config = dict(
    train_examples=26041,
    time_shift_ms=100,
    spec_augment=False,
    depths=[16],
    widths=[128],
    beta2=0.98,
    eps=1e-10,
    ema_decay=0.995,
    batch_size=64,
    final_lr_fraction=0,
)
Rows from block 9, named by matrix and row number. Each number is 128 + 32 x the weight over its row's rms, rounded and kept within 0 to 255. All counts start at 0. After the name is the row's rms in percent of the matrix's.
# conv: pointwise conv (model.blocks.9.conv.weight, 128x128x1), inputs 0-63
conv.10 097 [157 173 113 147 135 151  90 101  84 141 169 145  81  67 130 142 121 147 222 142 100 150 146  89 100 121 148 136 177 134 127 112 105 143  86 154 151 125 168 151 126 106  97 128 179 133  92 119 126 160  63 123 134  82  64 103 141 122 130 141  74 151  61 165]
conv.11 101 [162 134 177 150 140 107 147  89 125 127 103 113 109 147 136  65 112 116  78 139 159 119  57 148  91 182 139  65  75 118 127 118 143 138 111  98 161 153 163 110 101 151 137 149 101  91  91  81 125 135  78 104 102 185 171  35 104 141  92  68  95 143 101 128]
conv.12 101 [134  39 161 105  61  97 111 106  78  78 116 122 142  89 111 116 143 153 112 118  99 100 134  96 151 142 144 144  68 118 108 126 135 106 143 107 144 113  87 168 106  51  80  46 119 146 142 142 149 127 168 133 114 104 155 175  83 113 141 145 115 147 135 153]
conv.13 098 [166 142 148  91 154 162 113 107 112 125 115 148 139  57 143 128 208 141 105 189 149 143 143 111 164 117 126  92 129 106  34 125  86  83  78 177 183 156 115 166 122 107  87 118 161 130  92  97 137 112 127  56 155 150 115 130 117 182  94  84 112 117 171 161]
conv.14 100 [115 144 123 137 129  64 152 145 153  93 137 154 161 150 141 107  93 149 119 142 113 133 171  91  88  80 125 114  89 131 139 110  84 129 113  93 125 113 178 116 127 187  91 143 119 144 137  65  67 106  76 115 107 137 155  56 170  63  83 177 144 116  93  83]
conv.15 099 [136  74  92  92 156 137  96 121 173 108 148 106 125 126 120 132  88 125  75  87 102  92 124 135 109 167 177 102 153 135 126 119 140 126  66 164 116 124  73  30 131 113 124  66 112 107  83  79  99 204  55 126 111 160 113 118 130  82 126 154  96 112 150 125]
conv.16 103 [110 118 129 134 165 126 120 101 135  95 162 145  97  83 121  66 155 109 132 142 118 106 101 134 138 168  52 120 110 134  90 132 150 106 124 103 137  81 138 165 137  52 157  65 166 133 139  88  16 129  97 102 112  76  91 126 152 131  55 125  60 126 137  57]
conv.17 097 [171 149 106  63 160 142  76  56 165 161 133 107 123  81 114 184 136  82 115 154 118  69 143 150 128 126 148 142 108 147 159 133 158 150  97 162 136 100 203 137 152 100  71 115 127  52 114 134 107 140  83 126 104 161 119 145 177 158 102 128 106 154 121 101]
conv.18 103 [141 140 165  57 125  87  90  97 121 141  83  52 157 165 112 114 104  72 122 116 148  71 140 133 163 129 158 110 146  77  69 135 143 112  60  93 155 152 193 164 161  68 101 139  87 118 105 131 191 110 132 167 107 130 143 128 160 181  79 129 133 154  91 114]
conv.19 099 [137 171  80 116 107 109 138 168 111 119 172 150 142  75  87  97 138 136 138  79 155 127  79 124 135 121 146 134 164 109  90 153 103 127 125 157 111 157 116 155 173 145 121 107 128 124 107  91 171 152 111 111  83 146 141 154 145 117 158 125  95 141 138 108]
conv.20 099 [142 153  96 173 131 105 119 146 124 110 179 125 109 136 143 136 104  89 159 163 114 124 116  40 137  99 112 122 164 123 139 133 170 139  44 108  93  43 177 122 125 138 117  44 118 165 139 135 151 191 177 108  90  78 145 113  91 131 170 181 109 112 127  73]
conv.21 099 [ 79 151 130 128 154 211 109 130 139 148 111 156 131 162  99  51  73 190 139 156 116 165 116 111 106 127  90 128 128  81  62 132 105 150 146  85 116 153 124 128 110 114  82 104 138 119 127 114 104  88 187 130  70 140 106 118 108 108 142 146 121 126 105  50]
conv.22 097 [149 128 185  96 107 126  97 134 128  62 180 119 137 145  94 127 130 156 146  76  95  98 155 109 141  93 140 147  68 105  69  73  76  88  89 117 144  72  55 158 135 103 181  96 139  85 147 110 142 110 167  56  96 108 162 107  99 134 136 153  89 149 172 187]
conv.23 095 [101 119 123 164 160 102 127 165 111 161 143  80 119  97 131 141 101 161  96  91 132 133 159 113 157 150 139 115 114 160 114 135 174 126 165 126  57  95 123 123 127 133 164 120 105 120 148 113  94 122 106 118 101  90  79 153 141 144 146 115  98 102 195 173]
conv.24 097 [120  76 105 113 124 103 150 135  93 103 202  96 119  62  84  54 133 103 154  77 127 146 130 121 165 133 126 145 105 127 112 134 101 160 147 175 125 124 168 102 160 134 110  96 137 113  68 150 158 204 153 121  80 126 103 147 152 132 139 101  93 149  90 116]
conv.25 101 [126 104 143 163  88 125 145  48 117  64 115  78 148 114 142 155 151 159 107 122 147 143 157 130 158 100 115 171 107 107  75 130 123 171  82  17 134 139 124 115 151 158 118  21 145  62 139 125 115 131 161 109 120  75  66 102 115  61 156 139  99 139 149 151]
conv.26 097 [116 130  78 157 145 158 151 146 117 113 138 127 127 173  93 135 151 168 186 167  88 101 105  68 105 120  82 122  83 180 114 132 139  91 179 171  87  99  87 119  71 151 162 112 117 100 129 124 124 189  72 126 112 117 117 104  97  19 171  91 132  90 144 139]
conv.27 100 [180 111 120 132 111 119  92  92 168 101 116  93 146 112 136 171 142 144 128 146 130 142 181 126 141  97  87 175  85 115 154 110 211 117 115  98  77 135 142 124  99 116 129 151 166  77  77 141 117 163 199  93 144  98 129 128 121  99 155 121 173 161 105 174]
conv.28 103 [ 82 169  65 111 157 133  96 149 133 123 119 130 163 128 122 150 165 148  58  96 158  52 141 126 142 109  99 134 134 107 108  56 123 117 108 128  58 120 111  95  58 122 115 142 143 109 154 129 117 137 100 127 140 133 115 137 171 153 156 165 140 146 126 170]
conv.29 096 [149 148 114 145 131 174 145  85 133 137 158 128 130 102 122 105 131  80 121 124 141 214 192 147 170  88  95 211 151 164 171  88 133 123 132  93 149 142 134 155 120 114 122  92  78 159  94 132  53 139 120 143 145 127 127 143  96 110  66 142 141 147  63 140]
conv.30 100 [ 34 176 186 146 162 143 157 139 140 131 116 111 112 143 137 162 131 147 108 169 133  86 148  85 158 106 159 192 148 105 115 171  70 128 150 144 140  94 147 101 117 168 136 110 135 139 183  43 134 174 112 147  79 142  89  65 162  70  82 139 104  28 162 114]
conv.31 091 [111 131 196  82 135 179  95 149 171  79 111  83 130 138 124 105 151 126  68 141 126  96 131 168 120 110 135 104 138 119 130 128  95 113 122 139 122 101 155 163 117 109 139 176  74 110 152 115 129 129 139 138 151 103  98 131 164 147  79 106  98 165 150  90]
conv.32 098 [112 112 107 121 101 117 120  61 104  58 120  73 157  90 130 143 106 132 145 141 134  70 105  37 157 111 115 147 124 159  93 144 130 142  52 104 118 161 167  82 113 138 116  89  96  78 112 135  89 121 108 131  95  12 153 153  79 100 136 136 157 107 140 120]
conv.33 095 [115 133 132 125  79 125  81  97 114 109 198  98 158 106  66 146  70  93 129 110 141 180 192 156 159  73  77 153  96 108  83 133 145 163  55 133  98 177 168  88  97 119 123 136 140 102 143  44 130 102 103 117 103  87 148 122 132  65 116  81 122 140 100  99]
conv.34 103 [145 120 133  93 137 174 150 159 132 127 115  99 141  96 161  82 156 131 122 123  37  28 117 142  93  96 157 122 117 140 129 101  88 108 159 149  97 149 128  67 117 158 140 109  79  93 131 171  84 157 131 159 150 137 121 118 188  97 110 111 105 130 141 127]
conv.35 092 [131  50 170 144 168 142 143  96 114 153  86 105  86 114 148 107 130  93 107 169 153 125 169 154 154  95  97 183  95 101 118 138 162  76 103 119 126 152 133 128 172  71 151  77 115  77 159 127  82  95  68  58 123 118 187 181 145  87 164 117  91  96 142 129]
conv.36 095 [176 159  67 112 174 131 139 124 134  91 179 129 183 115 115 121 150 180 137 163  69  99  79 140 128 128 129 176  80 141  59 131 123 108 161 134 172 158 110 144 105  72 138 146 101  81 147  89 181  79 117  44 137 142 162  94 134 154  90 124 102 131  85 156]
conv.37 105 [115 160 132  71  77 130  92 113 107 111 136 116 148 110 125 157 146  94  47 114 121 145 131 131 167 156  60 146 111  70 125  62 127 106  79 111  44 115 100 131 139  77 133  88 164 136 144 144 112 122 169 123 161 148 105 155 161 125 114 123 141 164 134 116]
conv.38 098 [148 175  54 164 137 111  80 140  94  76 124 114 122 152  97 173 138 142  73 130 156 106 162 125  87  77  89 205 145  38 125 110 174 122 122  96 118  60 108 150  75  69 120  70 134 133 107  82 161 133  90 140  89 125 102 166 114  84 117 190  99 157 162 112]
conv.39 096 [142 176 179 143 164 142 163 126 112 149 109  58 136  83 168 112 151 147 139 136 180 140 164  27 117 180 135  95 137 173 128 162 134 104 100 123 134 126 140 119 124  78 106 111 129  56 142 121 120 125 118 142 114 113  86 137 162  87 153 128 124 114 144 199]
conv.40 098 [180 143  71 178 167 119  94 124 147 130 125 167 136 128 138 146 145  76 152 175 134 156  32  39 163 123 136  98 120 201  80 150 151 137 167 114  99  93 170 101 126 131  75 105 106 121 154 201 155 120 156 156 129  84  91 147  72 126 175 138 123 143 123 135]
conv.41 097 [131 123  90 201 120 123 107 121 159 115 133 133  78 128 111 144 157 153 139 159  94 177 140 155 169 136 101 139  89  73 144  85 144  59 117 155  54 125 186 129 120 125 100  91 143  89 124 152 119 155 172 144 125 114 188 126  77  88 111 131 120 136 145 129]
conv.42 099 [114  97 124 120 139 117 128 127 135  42 124  49  29  92  73  85 129 106 120 126 148 149 149 131 160 106  92 145 127  87  80 117 118 135  89 104 151 165 152  87 120  28 154 127  46 119 146  90  89 161 140 155 106 130 120  97  90  93 121 132 131 126 105 154]
conv.43 098 [ 22 180 144 105 162 155 149 115 138 155 125 142 137 110 167 151 101  87  68 154 163 150 116 126 160 108  85 132 148 150 124 150 120 140  80 115 126 160 142  80 146  80 121 103 127 107 124  85 161 151 120 146 116 105 104 125  65  65 125 127 116  48 115 121]
conv.44 103 [121 145  81 129 170 106 139 118 126  91  77 113 115 143  78 140   3  64 112 155 105 154 148 149  90  93 129 132  49 118 115 152  91 127 114 135 175  61 127  28 141 142  56 100 107 131 138 111 106  97 144 110  85 138 103 143 129  43  75 116 132 113 144  78]
conv.45 102 [138 131  46 146  92  96 114 121 104 176 111  95 112 122 110  87 176 151 125 142 113  85 141 115 123 148 133  60  84 170 128 103 147  98 123  27 152 114 146 111 107 168 104 118 150 143  85 156 158  94 157 163  66 122 140 129 113 133 111 138 116 143 131 144]
conv.46 098 [165 169  81 114 140  99 138 147 134  84 143 173  97  87 157 127 138 133 165 110 114 142  38  32 142 104 204 110 115 133  72 107 137 168 132 119 119 121 168  61 129 119 170 130 125 113  82 149 184 151 149  94 146 169 120 153 120  96 179 130 100 150 135 131]
conv.47 100 [ 80 127 167 174 148 126 153 155  93 147 110 127 114  68  73 116  28  68  56  83 185 138 138 127  99 157 138 168 145 141 151 113 139 163 129 140 136 137 174  82 145  75 104 123 162  95 112  68 128 197 126 154  85 100 106 153 116  98 155 137 146 160 115 115]
conv.48 099 [124 100 168 172 139  91  85 155 111 162  42  90 110 121 118 130 102 118 134  98 138 116  80  69 123 146 154 105 148 162 186 101 139  63 168 100  55 166  97 131 106 144  94 166 134  87 150 113 110 157  95 120 131 102  79 115 143 146 155 130 112 143 107 156]
conv.49 100 [108 126 124 173 105 168 106 128 127 109  98 150  87 127  76  92 146  90 121 102  92  83 137 141 100 115  82 109 119 150 153 187 120 123 102 136  66 144 161 127  51 128 145  88 159 116 129 138  97 106  68  75 115 110 102 117 116  87 132 114 114 140  41 147]
conv.50 097 [111  56  87 109 110 120 163  77  86 149 153 125 108 173 155 126 114 105 161 107 131 102  98 114 128  99  85 128 144 145 157 117 127 153  83 175 156  69 126  90 143  97 103 134  90 135 136 121 126 140  88  56  79 133  96  88 163 143 105 170 122  93  83  64]
conv.51 097 [138 134 118 142  78 101 105 131 149 134 129  83 144  90 168 142  98 156 167 189  73 117 151 154 151 126 118 111 143  63 132 113 158 121  87  54  93 122 110 129 139 144 130 114  81  81 114 104 137 118 163  72 142 147 156 132 114 154 158 101 119  57 162 127]
conv.52 100 [110 134  74 158  33 149 166 106 110 162 191 116 153 109  85 155 163 154  72 151  86 139 151 130 154 121 140 130 126 117 166 117 119 160  60 125  85 174  96 129 107 161 129 105 168 154  99  95 108  81 105 130  81 117 119 158  76 114 123 142 107  82 129 158]
conv.53 097 [184 124  93 142 166 140 134 122  81 162  90 171 123 113 103 109 114  92 131 139 194  57 142 159 151 233 119 114 118 118  98 137 161  86 185 112 138 121 147  96  95  60 132 141  82  80 137 179 128  60 139 166 141 106 126 151 107 117 209 127 127 136 118 146]
conv.54 103 [141 155 116 122 125 126 108 146 148 129 108 135 124 126  74 126 121 116 148 176  64 161 159  88 118  89 130  92 134 139 132  70 102 133 117  77 121 130 169 111  88 117  85 111 129 110 156 117 127  78 146  95 138 125 110  74 133 119  24 146 136 104  84 119]
conv.55 100 [ 87 143  82  66 112 139 125  90 149 101 165 140 146 149 101 121 108  93 151 115  98 117 119 159 132 103  83 158 170 147 133  92 161 161 163 138 123 135 150 114 102 127 129 193 123 143 159 134  69 139  75 148 155 143 128 152  69 172  78  96  88 162 143  61]
conv.56 100 [100 159 103  86 100 119 114  83 148  42 143 116 136  87  96 140 129  88 160  75  96 128 112  62 126 151 125 111 125 152 137 156 128  78  60  90 148  85 133 149 148  97  89 135 108 158 185 113 113 173 142 130 150  63 118 125 149 112 109 145 109 128 137 115]
conv.57 098 [ 57 156 119 137 178  97 104 126 163 167 158 146  94 111 145 108 201 120 141 164 132 116 163 163 135 163  93  48 151 160 145 142 141 120  72  74 157 134 134 154 139 144 112  73 107 152 177 137  75  60  98  97 130  74 111 158 164  87 173  35 143 130 129 104]
conv.58 099 [133  79 106 134 126  98 171  98 150  95 101  78  88 147  75 111  85 145 139 133 135 121 134 125 180 136 137 157 127 144  58 180  95  76 155  81 149 122 153 122 115  98 145 109 171  82 135  78 134 122 130 112  88  88  48 137 104 123 118  92 107  91 129 125]
conv.59 099 [145 165  72 144 120 108 153 118 130 114 128 135  84  97 114 142 132 144  83 180  69 144  54  44 154 122 152  87  66 128 119 119 121 141 121 151 117 109 177 124  73 144 126 120 120 165 129 137 181  65  85  85 128 137 105  97 162 113 128  97 127  67 169 127]
conv.60 099 [ 52 143 130 152 175 149 135 169 155 114 108 136 160  88  78 112  49 105  85 106 124 160  96 141 126 123 117 143  67 126 109 222 143 102 178 181 146  24 174 110 111 151 180 126 101 150 155 112 130 115 151 153 100 148 194 152 102 151 151 151 125  96 127 124]
conv.61 099 [115 103 108 140 116 148  61 142 129 172  49 156 129 129 151 127  99  91 149 151 175 152 148  75 101 116 125  78 145 162 127 162 108 130 143 164  73  90 145  45  94 138 174  56 114  76 154 155 124  90  66 139 131 120 123 169 105  68  93 177  89 124 155 175]
conv.62 100 [ 97 110 159  67 128  76 145  83 135 105  68 169 112 117 145 217 170 138 145 207 176 157  91  84 121 133 105 104 100 127 152 145  80  92 105 109 118 154 127 154 104 123 123 107  88  98 138 150 124 130 101  79 103 113 113  70 156  76  50  85  71  87 115 136]
conv.63 098 [ 88  49 107 116 131 144  97 161 103 113 164  87 122 109 116 140 170 163 138 114  53 127 129 146 124 109 129 105 139  67 121  86  86 162 125 103 125 126  88  93 136 150 150 122 143 128  78 132 110 146 111 101 105 112 133   4 152 144  95 143 136 151 147 150]
conv.64 098 [119 119 198  47 125 149 100 142 117  84 150 160 135 136 104  70 178  86 112 104 119 121  98 151 145 146 104 164 128 178 152 137 107 128 197 196  97 134 116 145  35 136 146 130 128 137 115 124  83 154 124 109 182  98 177 188  99 116 106 111 202 114 158 155]
conv.65 102 [120 138  99 142 149 145 145 168  62  82 152  66 153  81  85 107 168 133 115 154 134 117 104 127 169 103 108 148 120 166 112  76 103 154 142  81 122  97 179  55 139  90 100 111 121  59 144  94 124 181 163 161 139 169 137 180 116 110  60 148 125 107 102 152]
conv.66 100 [194 157 138 120 182 102 111 120 141  41 137  83 115 140  91  94  94  74 104 127 139  86 144 137  94 103  82 159 116 160 105 120 147 159 132  45 122  89 138  42 136  54 112 120 114  94 119  73 153 144 164 160 100 126  82 132 146  90  73 160 152 145 119 143]
conv.67 099 [ 92 193 138  87 153  97  88  92 112 157  80 129  94 103 133 100 173 139 164 101 129 102  86 112 118  35  90 102 128 112  92 130 166 142 129 105 133 113 138 140 125  74  66 109  64 125 113 142  80 146 108 147 110 161  79  82 148  75 121  85 111 154 126 110]
conv.68 110 [164 122 125 111 110 110 132 108 166 128  96 138 153 104 149 115 123 128 152 114 125 137 171  92 146 152  54  37 117 134  91 155 132  94 126 150 123 100 149 107 117  64 161  52 167 101 133  72 144  76 105 147  94  33  93 140 133  95 106 165  89  61 147 151]
conv.69 097 [101  57 197  68 127 127 113 105  62 124  55 156 142  87 222  92  78  98 132 176 131 102 139  79 120 112 154 143  86 142 140 136 131  89 108 122 112 148 161 135 101 125  84 163 169 140 117 125 114 105 122 146 128 115 165 115 105 103 132  27 173 170  98 112]
conv.70 101 [124 115 144  88 141  62 170  76 112 113 116 139 136 117 145 177 121 184 132 156 102  69 127  81 144  83 116 113  97 101  67 104 103  39  97  92  49  96 102 119 109 130 100 134 145 115 156 116 118  83 142  64 144 141 137 101 143  85 106 116 166  50 172 100]
conv.71 104 [155 117 127 168 129  45 148  87 138 129 137 128 125 113 125  89 118  55 136 151 123 151 120  96 130 171 129 109 103 142 101  56 191 131 167 117 150 108 159 123 138 125 151 116 152  89  81 145 127 157 173 121  98  98 133  93  54  81  48 139 101 105 119 130]
conv.72 101 [123 131 157 135 118  75 132 143 149 128 170 160 116 147 159 119 117 131  58  91 169 117 169  79 139 167  70  77  96 175 102 103 158 136 127  96  84 130 111  44 116  92 131 132 117 135 138 174 148 121  85 164 101 123 152 144 143 123 147 119 144  99  77 141]
conv.73 101 [136 141 152 179  90 139 141  88  99 124 146 155  56 124 103 151 133 133 149  77 161 132 129 113  95 174 132  93  87  90 165 117 157  73  99 152 100  78 185 116  47 127  71 122 150 121 111 163 140 162 110  90 145 111 118 115  79 138 109 103 134 103 135  89]
conv.74 099 [107 148 125 118 101 193 143 124 141 107 100  97 141 165 144  54  87 143  98  96 122 160 133  87 112 120 107 104 115  91 153 134 114  82 102 188 160 121 192 125 108 119 106 141 125 156 113  58  96 138 112 102  47 139 120 137  91 119 124 164 109 111 151 127]
conv.75 097 [157 142  94 118 100 132 148 112  79  96 158 108 129 114  99 119 159 177 101 134 130 160 123 126 112 154 113 144 112 189 109  84 190 105 120  87  66 197 138 129  60  79  65 135 105 101 101 173  59 176  99 145 130 150 157  92 122  81 147 140  91 147  93 115]
conv.76 100 [149 142 129  91 134 128 144 128 144 158 145 123  85 159 153  84 100 147 152 163 122  93 171 112  93 153 121  64  86 144 142  86 151 116 103 119  82 110 166  65  41 129  72 136 109 106 151 124 117 154  89  84 204 111 156 150 142  96 174 140 100 117 102 107]
conv.77 094 [115 177 143 122 156 138  92 134  80 120 148 148  61  73 133 116 137  90 117 141 138 142  91  71 120 152 151 104  71 139 118 205 123 151 145 165 119 144 169 146 109 139 162 125  92 141   0 100 125 104 139 117 116 115 129 105 101 158 154 129 111 141  85 156]
conv.78 100 [116 132  75 184 126 164 124 120  71 210 103 104  55  67 133 127 155 135  84 156  75 172 130 187 175  97 138  38 104 142 115 129 166 144 154 122 145 149 153 115 104 106 130 121 107 142  95 179 152  88 108 160 121 112 117  66 164 164 113 111  70 138 127 138]
conv.79 105 [ 99 152 176 119  83  79  97  94  71 173 107 125  45 106 158 111 137  54 126 107 141  96 174 105 129 150 167 110 135  79 138  98 148  39  92 104  65  93 125 176 128 154 129 128 110 163 133 110 168 148 121  48 143 121 131  88 162 113 179 136  87 120  95 117]
conv.80 102 [151 129  93 102 146 149 176  62 122 138  90 170  97 141 177 175 112 122 156 191 138 103 133 134 153 122 131 139 101 122 107 143 144 151 157 113 159 139 178 161 113 115  81 132 143  85 141 154 139 162  99  83  41 122 109  95 130 119 119 136 136 106 116 115]
conv.81 101 [162 129 130 172  93 111 114  27 169 102  61 109  81  73  39 166 144  83  81 106 147 138 153 160 132 137 143  98 127  42 135 102 134  95 123  93 128 130 119 116 156 152 117  56 106 109 127 104 135 102 156 118  76  89 142 127 132 122 116 105 149 122 172 135]
conv.82 107 [117 124 138  43  50 171 110  76 124 171 136  12 114 111 129 140 110  94  85 129 142 139 147 133 115 141 140 155 167 121  64  73 129 141  53 121 166 153 118 118 134 135 118  81 112 129 135 111 142  91 122 109 138 126 114  91 139 162 161 158  99 109 128 164]
conv.83 098 [103 176 127 105 142 133  97 186 153 136 148 143 151 113 144 104 141 129  90 146 104 134 159 130 154 177  93  84 134 158 120  95 134 142  57  84 110 134 155 136  87  76  82 154 136 150 122 109  65  71 147 133  95  98 121  86 135  82 118 108 126 141 125  90]
conv.84 102 [150 123 157 123 124 159 138  92 151 132 119 153 129  89 118 136  82 133 169 148  93 169 148 116 169  51  97 159 121 124 110 169  72  93 106 152 134 133 142 154  79  78 131 125  96 141 153 112 169 126 164 138 110  83  96 116 135 153  95  91  85 150 157 155]
conv.85 103 [155 101 114  83 146 121 138 107 134  99  84 148 163 128  75 121 114 116 132 115  60  49 115  79  97 149 139 130 104 158 116 147 170 123  42  90  78 142 128  83 152  97 108 123 186 129 123 115 112  92  99  88  84 124 123 136 152  68  97 151 129 149  61 125]
conv.86 102 [128 118  83 136 124 122 101 112 155 129 136 104 140 103 121 111 129 115 122 120  97 136 135 114 153 118  66 151 137 149 106 119  59  88 178 141 133 144 129 127 142  96 125 111 136  50 108 144  78 101 168 156 102  83 163 119 118 124  98  76 149 162 173 109]
conv.87 094 [115  69 118 194 136 128 130 105 123  85 107  96  84 117  93 138 104 100  86 154 123 166 180  90 152 141 149 132  22  89 169 149 173  97 134 110 162 143 159  95  76 143 121 122 122 134 152  99 155 106 142 104 105  60 128 138  66 153 111 154 137 107  89 136]
conv.88 096 [151 178 137 143 139 126 177 163 171 129 145 144 129 103  87 101  78 131  82 153 131 110 104 164  62 104 126 161 117 192 150 168  86 124 174 174  85 148 131 179 114  85 129 160 157 110 100  92 149 166 120 122 197 126  89  61 112 130 143 123  90 162 129  71]
conv.89 102 [127  98 158 120 123 152 113 135 116 105  66 107 140  97 156 105 140 133 141 179 124 104 183  94 154 160 149  42 128 190 180 126 100 103 167  92 108 105 182 110  71  59  80 114  85  86 164 109 148 151 110 146 136  75 147 124 135 103 124 122 168 128  93 143]
conv.90 097 [136 106 176 193 117  96 136 162 126 158  96  82 106 135 119 155 146 113 142 201 117 151 109  83 143 152 179 116  87 139 186 102 154 135 143  93  93 116 127 149 133 243 143 128 121 105  75 124 124 119 112 132 175 163 161  67 131 129 145 119 148  87 172 107]
conv.91 099 [101 126  71 130 150  55 117 126  63 167 118 145  79  92 144 136 137  92 155 122  81 147 138 178 126 166 100  72  62 167 125 122  87 127 167 145  93 134 136 121 159 125 164 136 179 138  99  75  66  98  67 128 113 110 156 127 188 148 143  95 100 105 114 133]
conv.92 101 [128 146 121 113 174 146 148 103 172  81 115 122 134 126 126 145 133 174  82 191  86 129 124  92 108  58 133 117 111 117 128  50  78  94 148 148 147  85 154 141 140 141  82 140  68  65  87 129 104 132 158 147 111 116 137 148 193  74 114 109 151 140 125 135]
conv.93 101 [125 144  99 162  64 130 145 168 179 117 172 129 120 116 150 118 161  92  71 107 111 111 186 114 131 159 120 134 116 140 121 146 118 108  47  81 110 164 153 124 141 126  88  94 206  98 120 112 117 143 160 155 124 120  67 149 161  47 185 146  97 145  68 161]
conv.94 101 [ 89  47 110 140 123  64  38  86 150 117 117  61  89  65 105 146 182  89 146 124 100  79  91  68 105  69 162 151 143  97  97 102 104 100 131 162 121 130  90 127 150 158 116 132 136  89 156 128 164 158 121 133 116  76 139 135 140 109 167  63 162 119 108 112]
conv.95 100 [122 123 107 127 153 132 130  72 150 148 133 160 116 117 126  76 159  84 144 178 126 160  90 105 131 168 116  77 135 170 146 178 134 124  97 161  69 155  68 134 101 111 130 154 127 123 130  42 121 111 126 101  97 166  98 138 109 107 151 104 142  83 102 101]
conv.96 103 [128 163 159 119 112 141 138 147 101 129  85  75  94  84 112  94 145 116 125 151 106 121 147 131 160 132  89 133 135 135 137 104  93  93 137 133 162 106 127 137 100 153 117  79  67  99  81 105 162 149 134 105  92 120  93 128 127  70  96 104 163 117 106 182]
conv.97 098 [139  86 139 149 104 155  71 113  97 171 113  88  61 103 124 129 137 154 147 100 131 122 135  85 160 129  68 124  53  96 132 145 187  84 108 177 151 142 160  94 109 109 128  98  52  91 174 163  93  84  96 111  76 146 169 133 136  79 126 180 148 163 163 119]
conv.98 099 [ 95 169 154 139 108 146 124 126 105 127  94 192 174  53 154 110 154  81 125 117  94 131 148  71  99  40 136 137 135 131 147 120 119 135 150  97 119 134  99 200 166  92 130 136 150 159 119 126 189 122 128  90 148 157 111 187 108  93 136 108 142 118 127 119]
conv.99 102 [160 139  79 159 135 174 178 115 110 162 174 114 173 106 131 119 143 104  87 116 148 181 159  91 147 190  87  60 113 170 148 133 139 131 134 138 136 107 101 125 157 121 139 129 110 127 156 136 135  83 129 132 113 145 121 168  87 137 102 106  93  89 120 125]
conv.100 105 [ 95 144 172 138 119  96 142 149  90  69 123 101 137  53  90 137 119 133  97 105  80 165 133 127 103 148 155  74 102  81 116 125 160  81 112 133 130  98 154 118  96 139 135  88 131 121 139  89  92 131 101  68  94  83 147 119 124 117 109 126 149 123  83 106]
conv.101 102 [143 147  87  65 138 137 106 141 138 115  72 123  94 149 107 157 108 126 135 126 107 112 134  78 130 140 131  51 108 145 100 122 105  53 118 140 136  96 159  83 114 132 142  87 161  95  94 147 132 142  65 178  87 102 105 115 119 145 160  69 146 100 143 138]
conv.102 099 [118 115 117  98  53 147  78 152  77 148 128 114 108  83  93  98  86 170 113  64 125 179 148 137  83 131 130 107 106 122  92 105 123 109  80 105 172 156 133 139  83 112  43 152 115 130 102 130 133 110 117 112 138 184  84 119 141 150 120 180 114 118 132 162]
conv.103 102 [151 183 114 148 146 145 164 120 110 144 146 128 150  98 176 132 152 124 108 134 115  89 148  95 113 108 111 129 139 187 121 121 152 100 143 179 119 143 117 150  62 107 120 114  63 171 110  99 158 115 116 106 133 154 168  98 113 143 123 137 193 119 121 109]
conv.104 100 [119  96 149 109 112  60 113 121  71 119 175 101 137  93 131 127 141 150 120 116 109 114 125 130 180 181  81 116  54  86 131 123 138 138  84  95 170 108  69 104 119 194 132  83 117 119  90  95  94  93  91  48 152 101 149 122 133 156  66  62 112 140 103 136]
conv.105 101 [113 158 130 142  96 115  72 108 159  82 120 152 112 145 123 159 170 112  76  96  13 111 113 146  91 157 106 129 127 114 156 101 172  84 148 178 185 109 113 163 105 140 160  86  98 170  93 133 128 122 151 134 102  64 179 144 161 117 100 132 125 155  91 156]
conv.106 105 [110 107 110 127 125 112  81 106 140 135 110  86 133 101 127 113 174 118 145 125 110  80 136 136 138 127 130 151 132 171  56 141 123 120 132 168 112 135 160 153  90 112 119  76  17  80 183 144 113  72  91  73 103  73  78  75 134 114  97 105 129 121 129 134]
conv.107 106 [152 152  93 176 132 130  85 167 119 153  98 115  86 128 126 130 161 151 146 153 167 157  92 152 159 103 164 130 159 117 113 159 120 138 103  99 128 128 153 101 175 161  95  43 145 104 130 138 148 132 150 101 113 135 159 150 136 121 114 109 137 146 105  88]
conv.108 101 [175  63 133 129  68 123  96 148 127 108 132 121 147  70 162 115 122 106 138 136 139 147 116 142 115 144  61  76  55 118 132 146 136 133 119 135 101 113 189 125  63 123  93  83 124 113 111 131 122  97 126 132 116 142 126 145 143 169 140 115 118 132  89 110]
conv.109 101 [ 83 136 186 162 159 107 123  93 189 127 108  85  72 162 161 159 157 131 122 143 138 117 112 125 148  91  88 142 144 139 149 183 109 153 133 173 137 101 159 147 109 120 144  94 128 102 137 154 145 120 161 184 127  98  51 178  47 154 132 168 146 114 123 119]
conv.110 102 [ 92 153 158 136 163 167  85 112 161 155 106  72 151 109 138 115 135  72  63 101 116 138  84  80 147 119 183 114 142 151  83 132 148 196 113 161 152 136 146 140 174 126 133 112 118  55 126 149 150  61  98  61  96 126 138 111 128 174  67  77 167 157 158  74]
conv.111 106 [172 126 112  39 163 155 132 142 125  76 128  86 116 141 129 133 113 109 126 136 137 106 106  74 136 150 130 112 107 144  91 114  98 113 148 102 130 142 121  96  97 124 114 168 151 120 121  15 130 157 133  89 150 119 110 103 150 125 172  68 138 122 132  92]
conv.112 098 [144 166 119 107 140 138 162 164 125 128 132 132 138 118 101 227  54  63  84 145  75 108 118 112  84 142 125 171  58  92 122  95  66  82 151  84 104 115 149  85 116 122  91  71 166 126 124 126 104 126 142 126 113 115 103 110 168 126  83 116 133 131 194 136]
conv.113 103 [121 117 103  80 149 113 134 107 147 100 117 134 117 136  91 177 175 108  81 149 106 120 146 144 157  32 125 132 155 126 104  76  52  79 101  99 126 113 128 155 109 134  86 129  78 128 154 145 168 150 122 132 114 127 144 151 158 145 107 134  96  94 128 183]
conv.114 104 [113  36  97 125 117 132 150 120  80  79  83 132 138 113  93  69 147 104  72 166  49 127 116 157 138 118  98 131 105 127 137 164 150 146 112 128  99 148 135  96  95 143 157 111 148 102 162 141  72 148 146  59  98  88 184 147 158  68 115 185 175 124 158 105]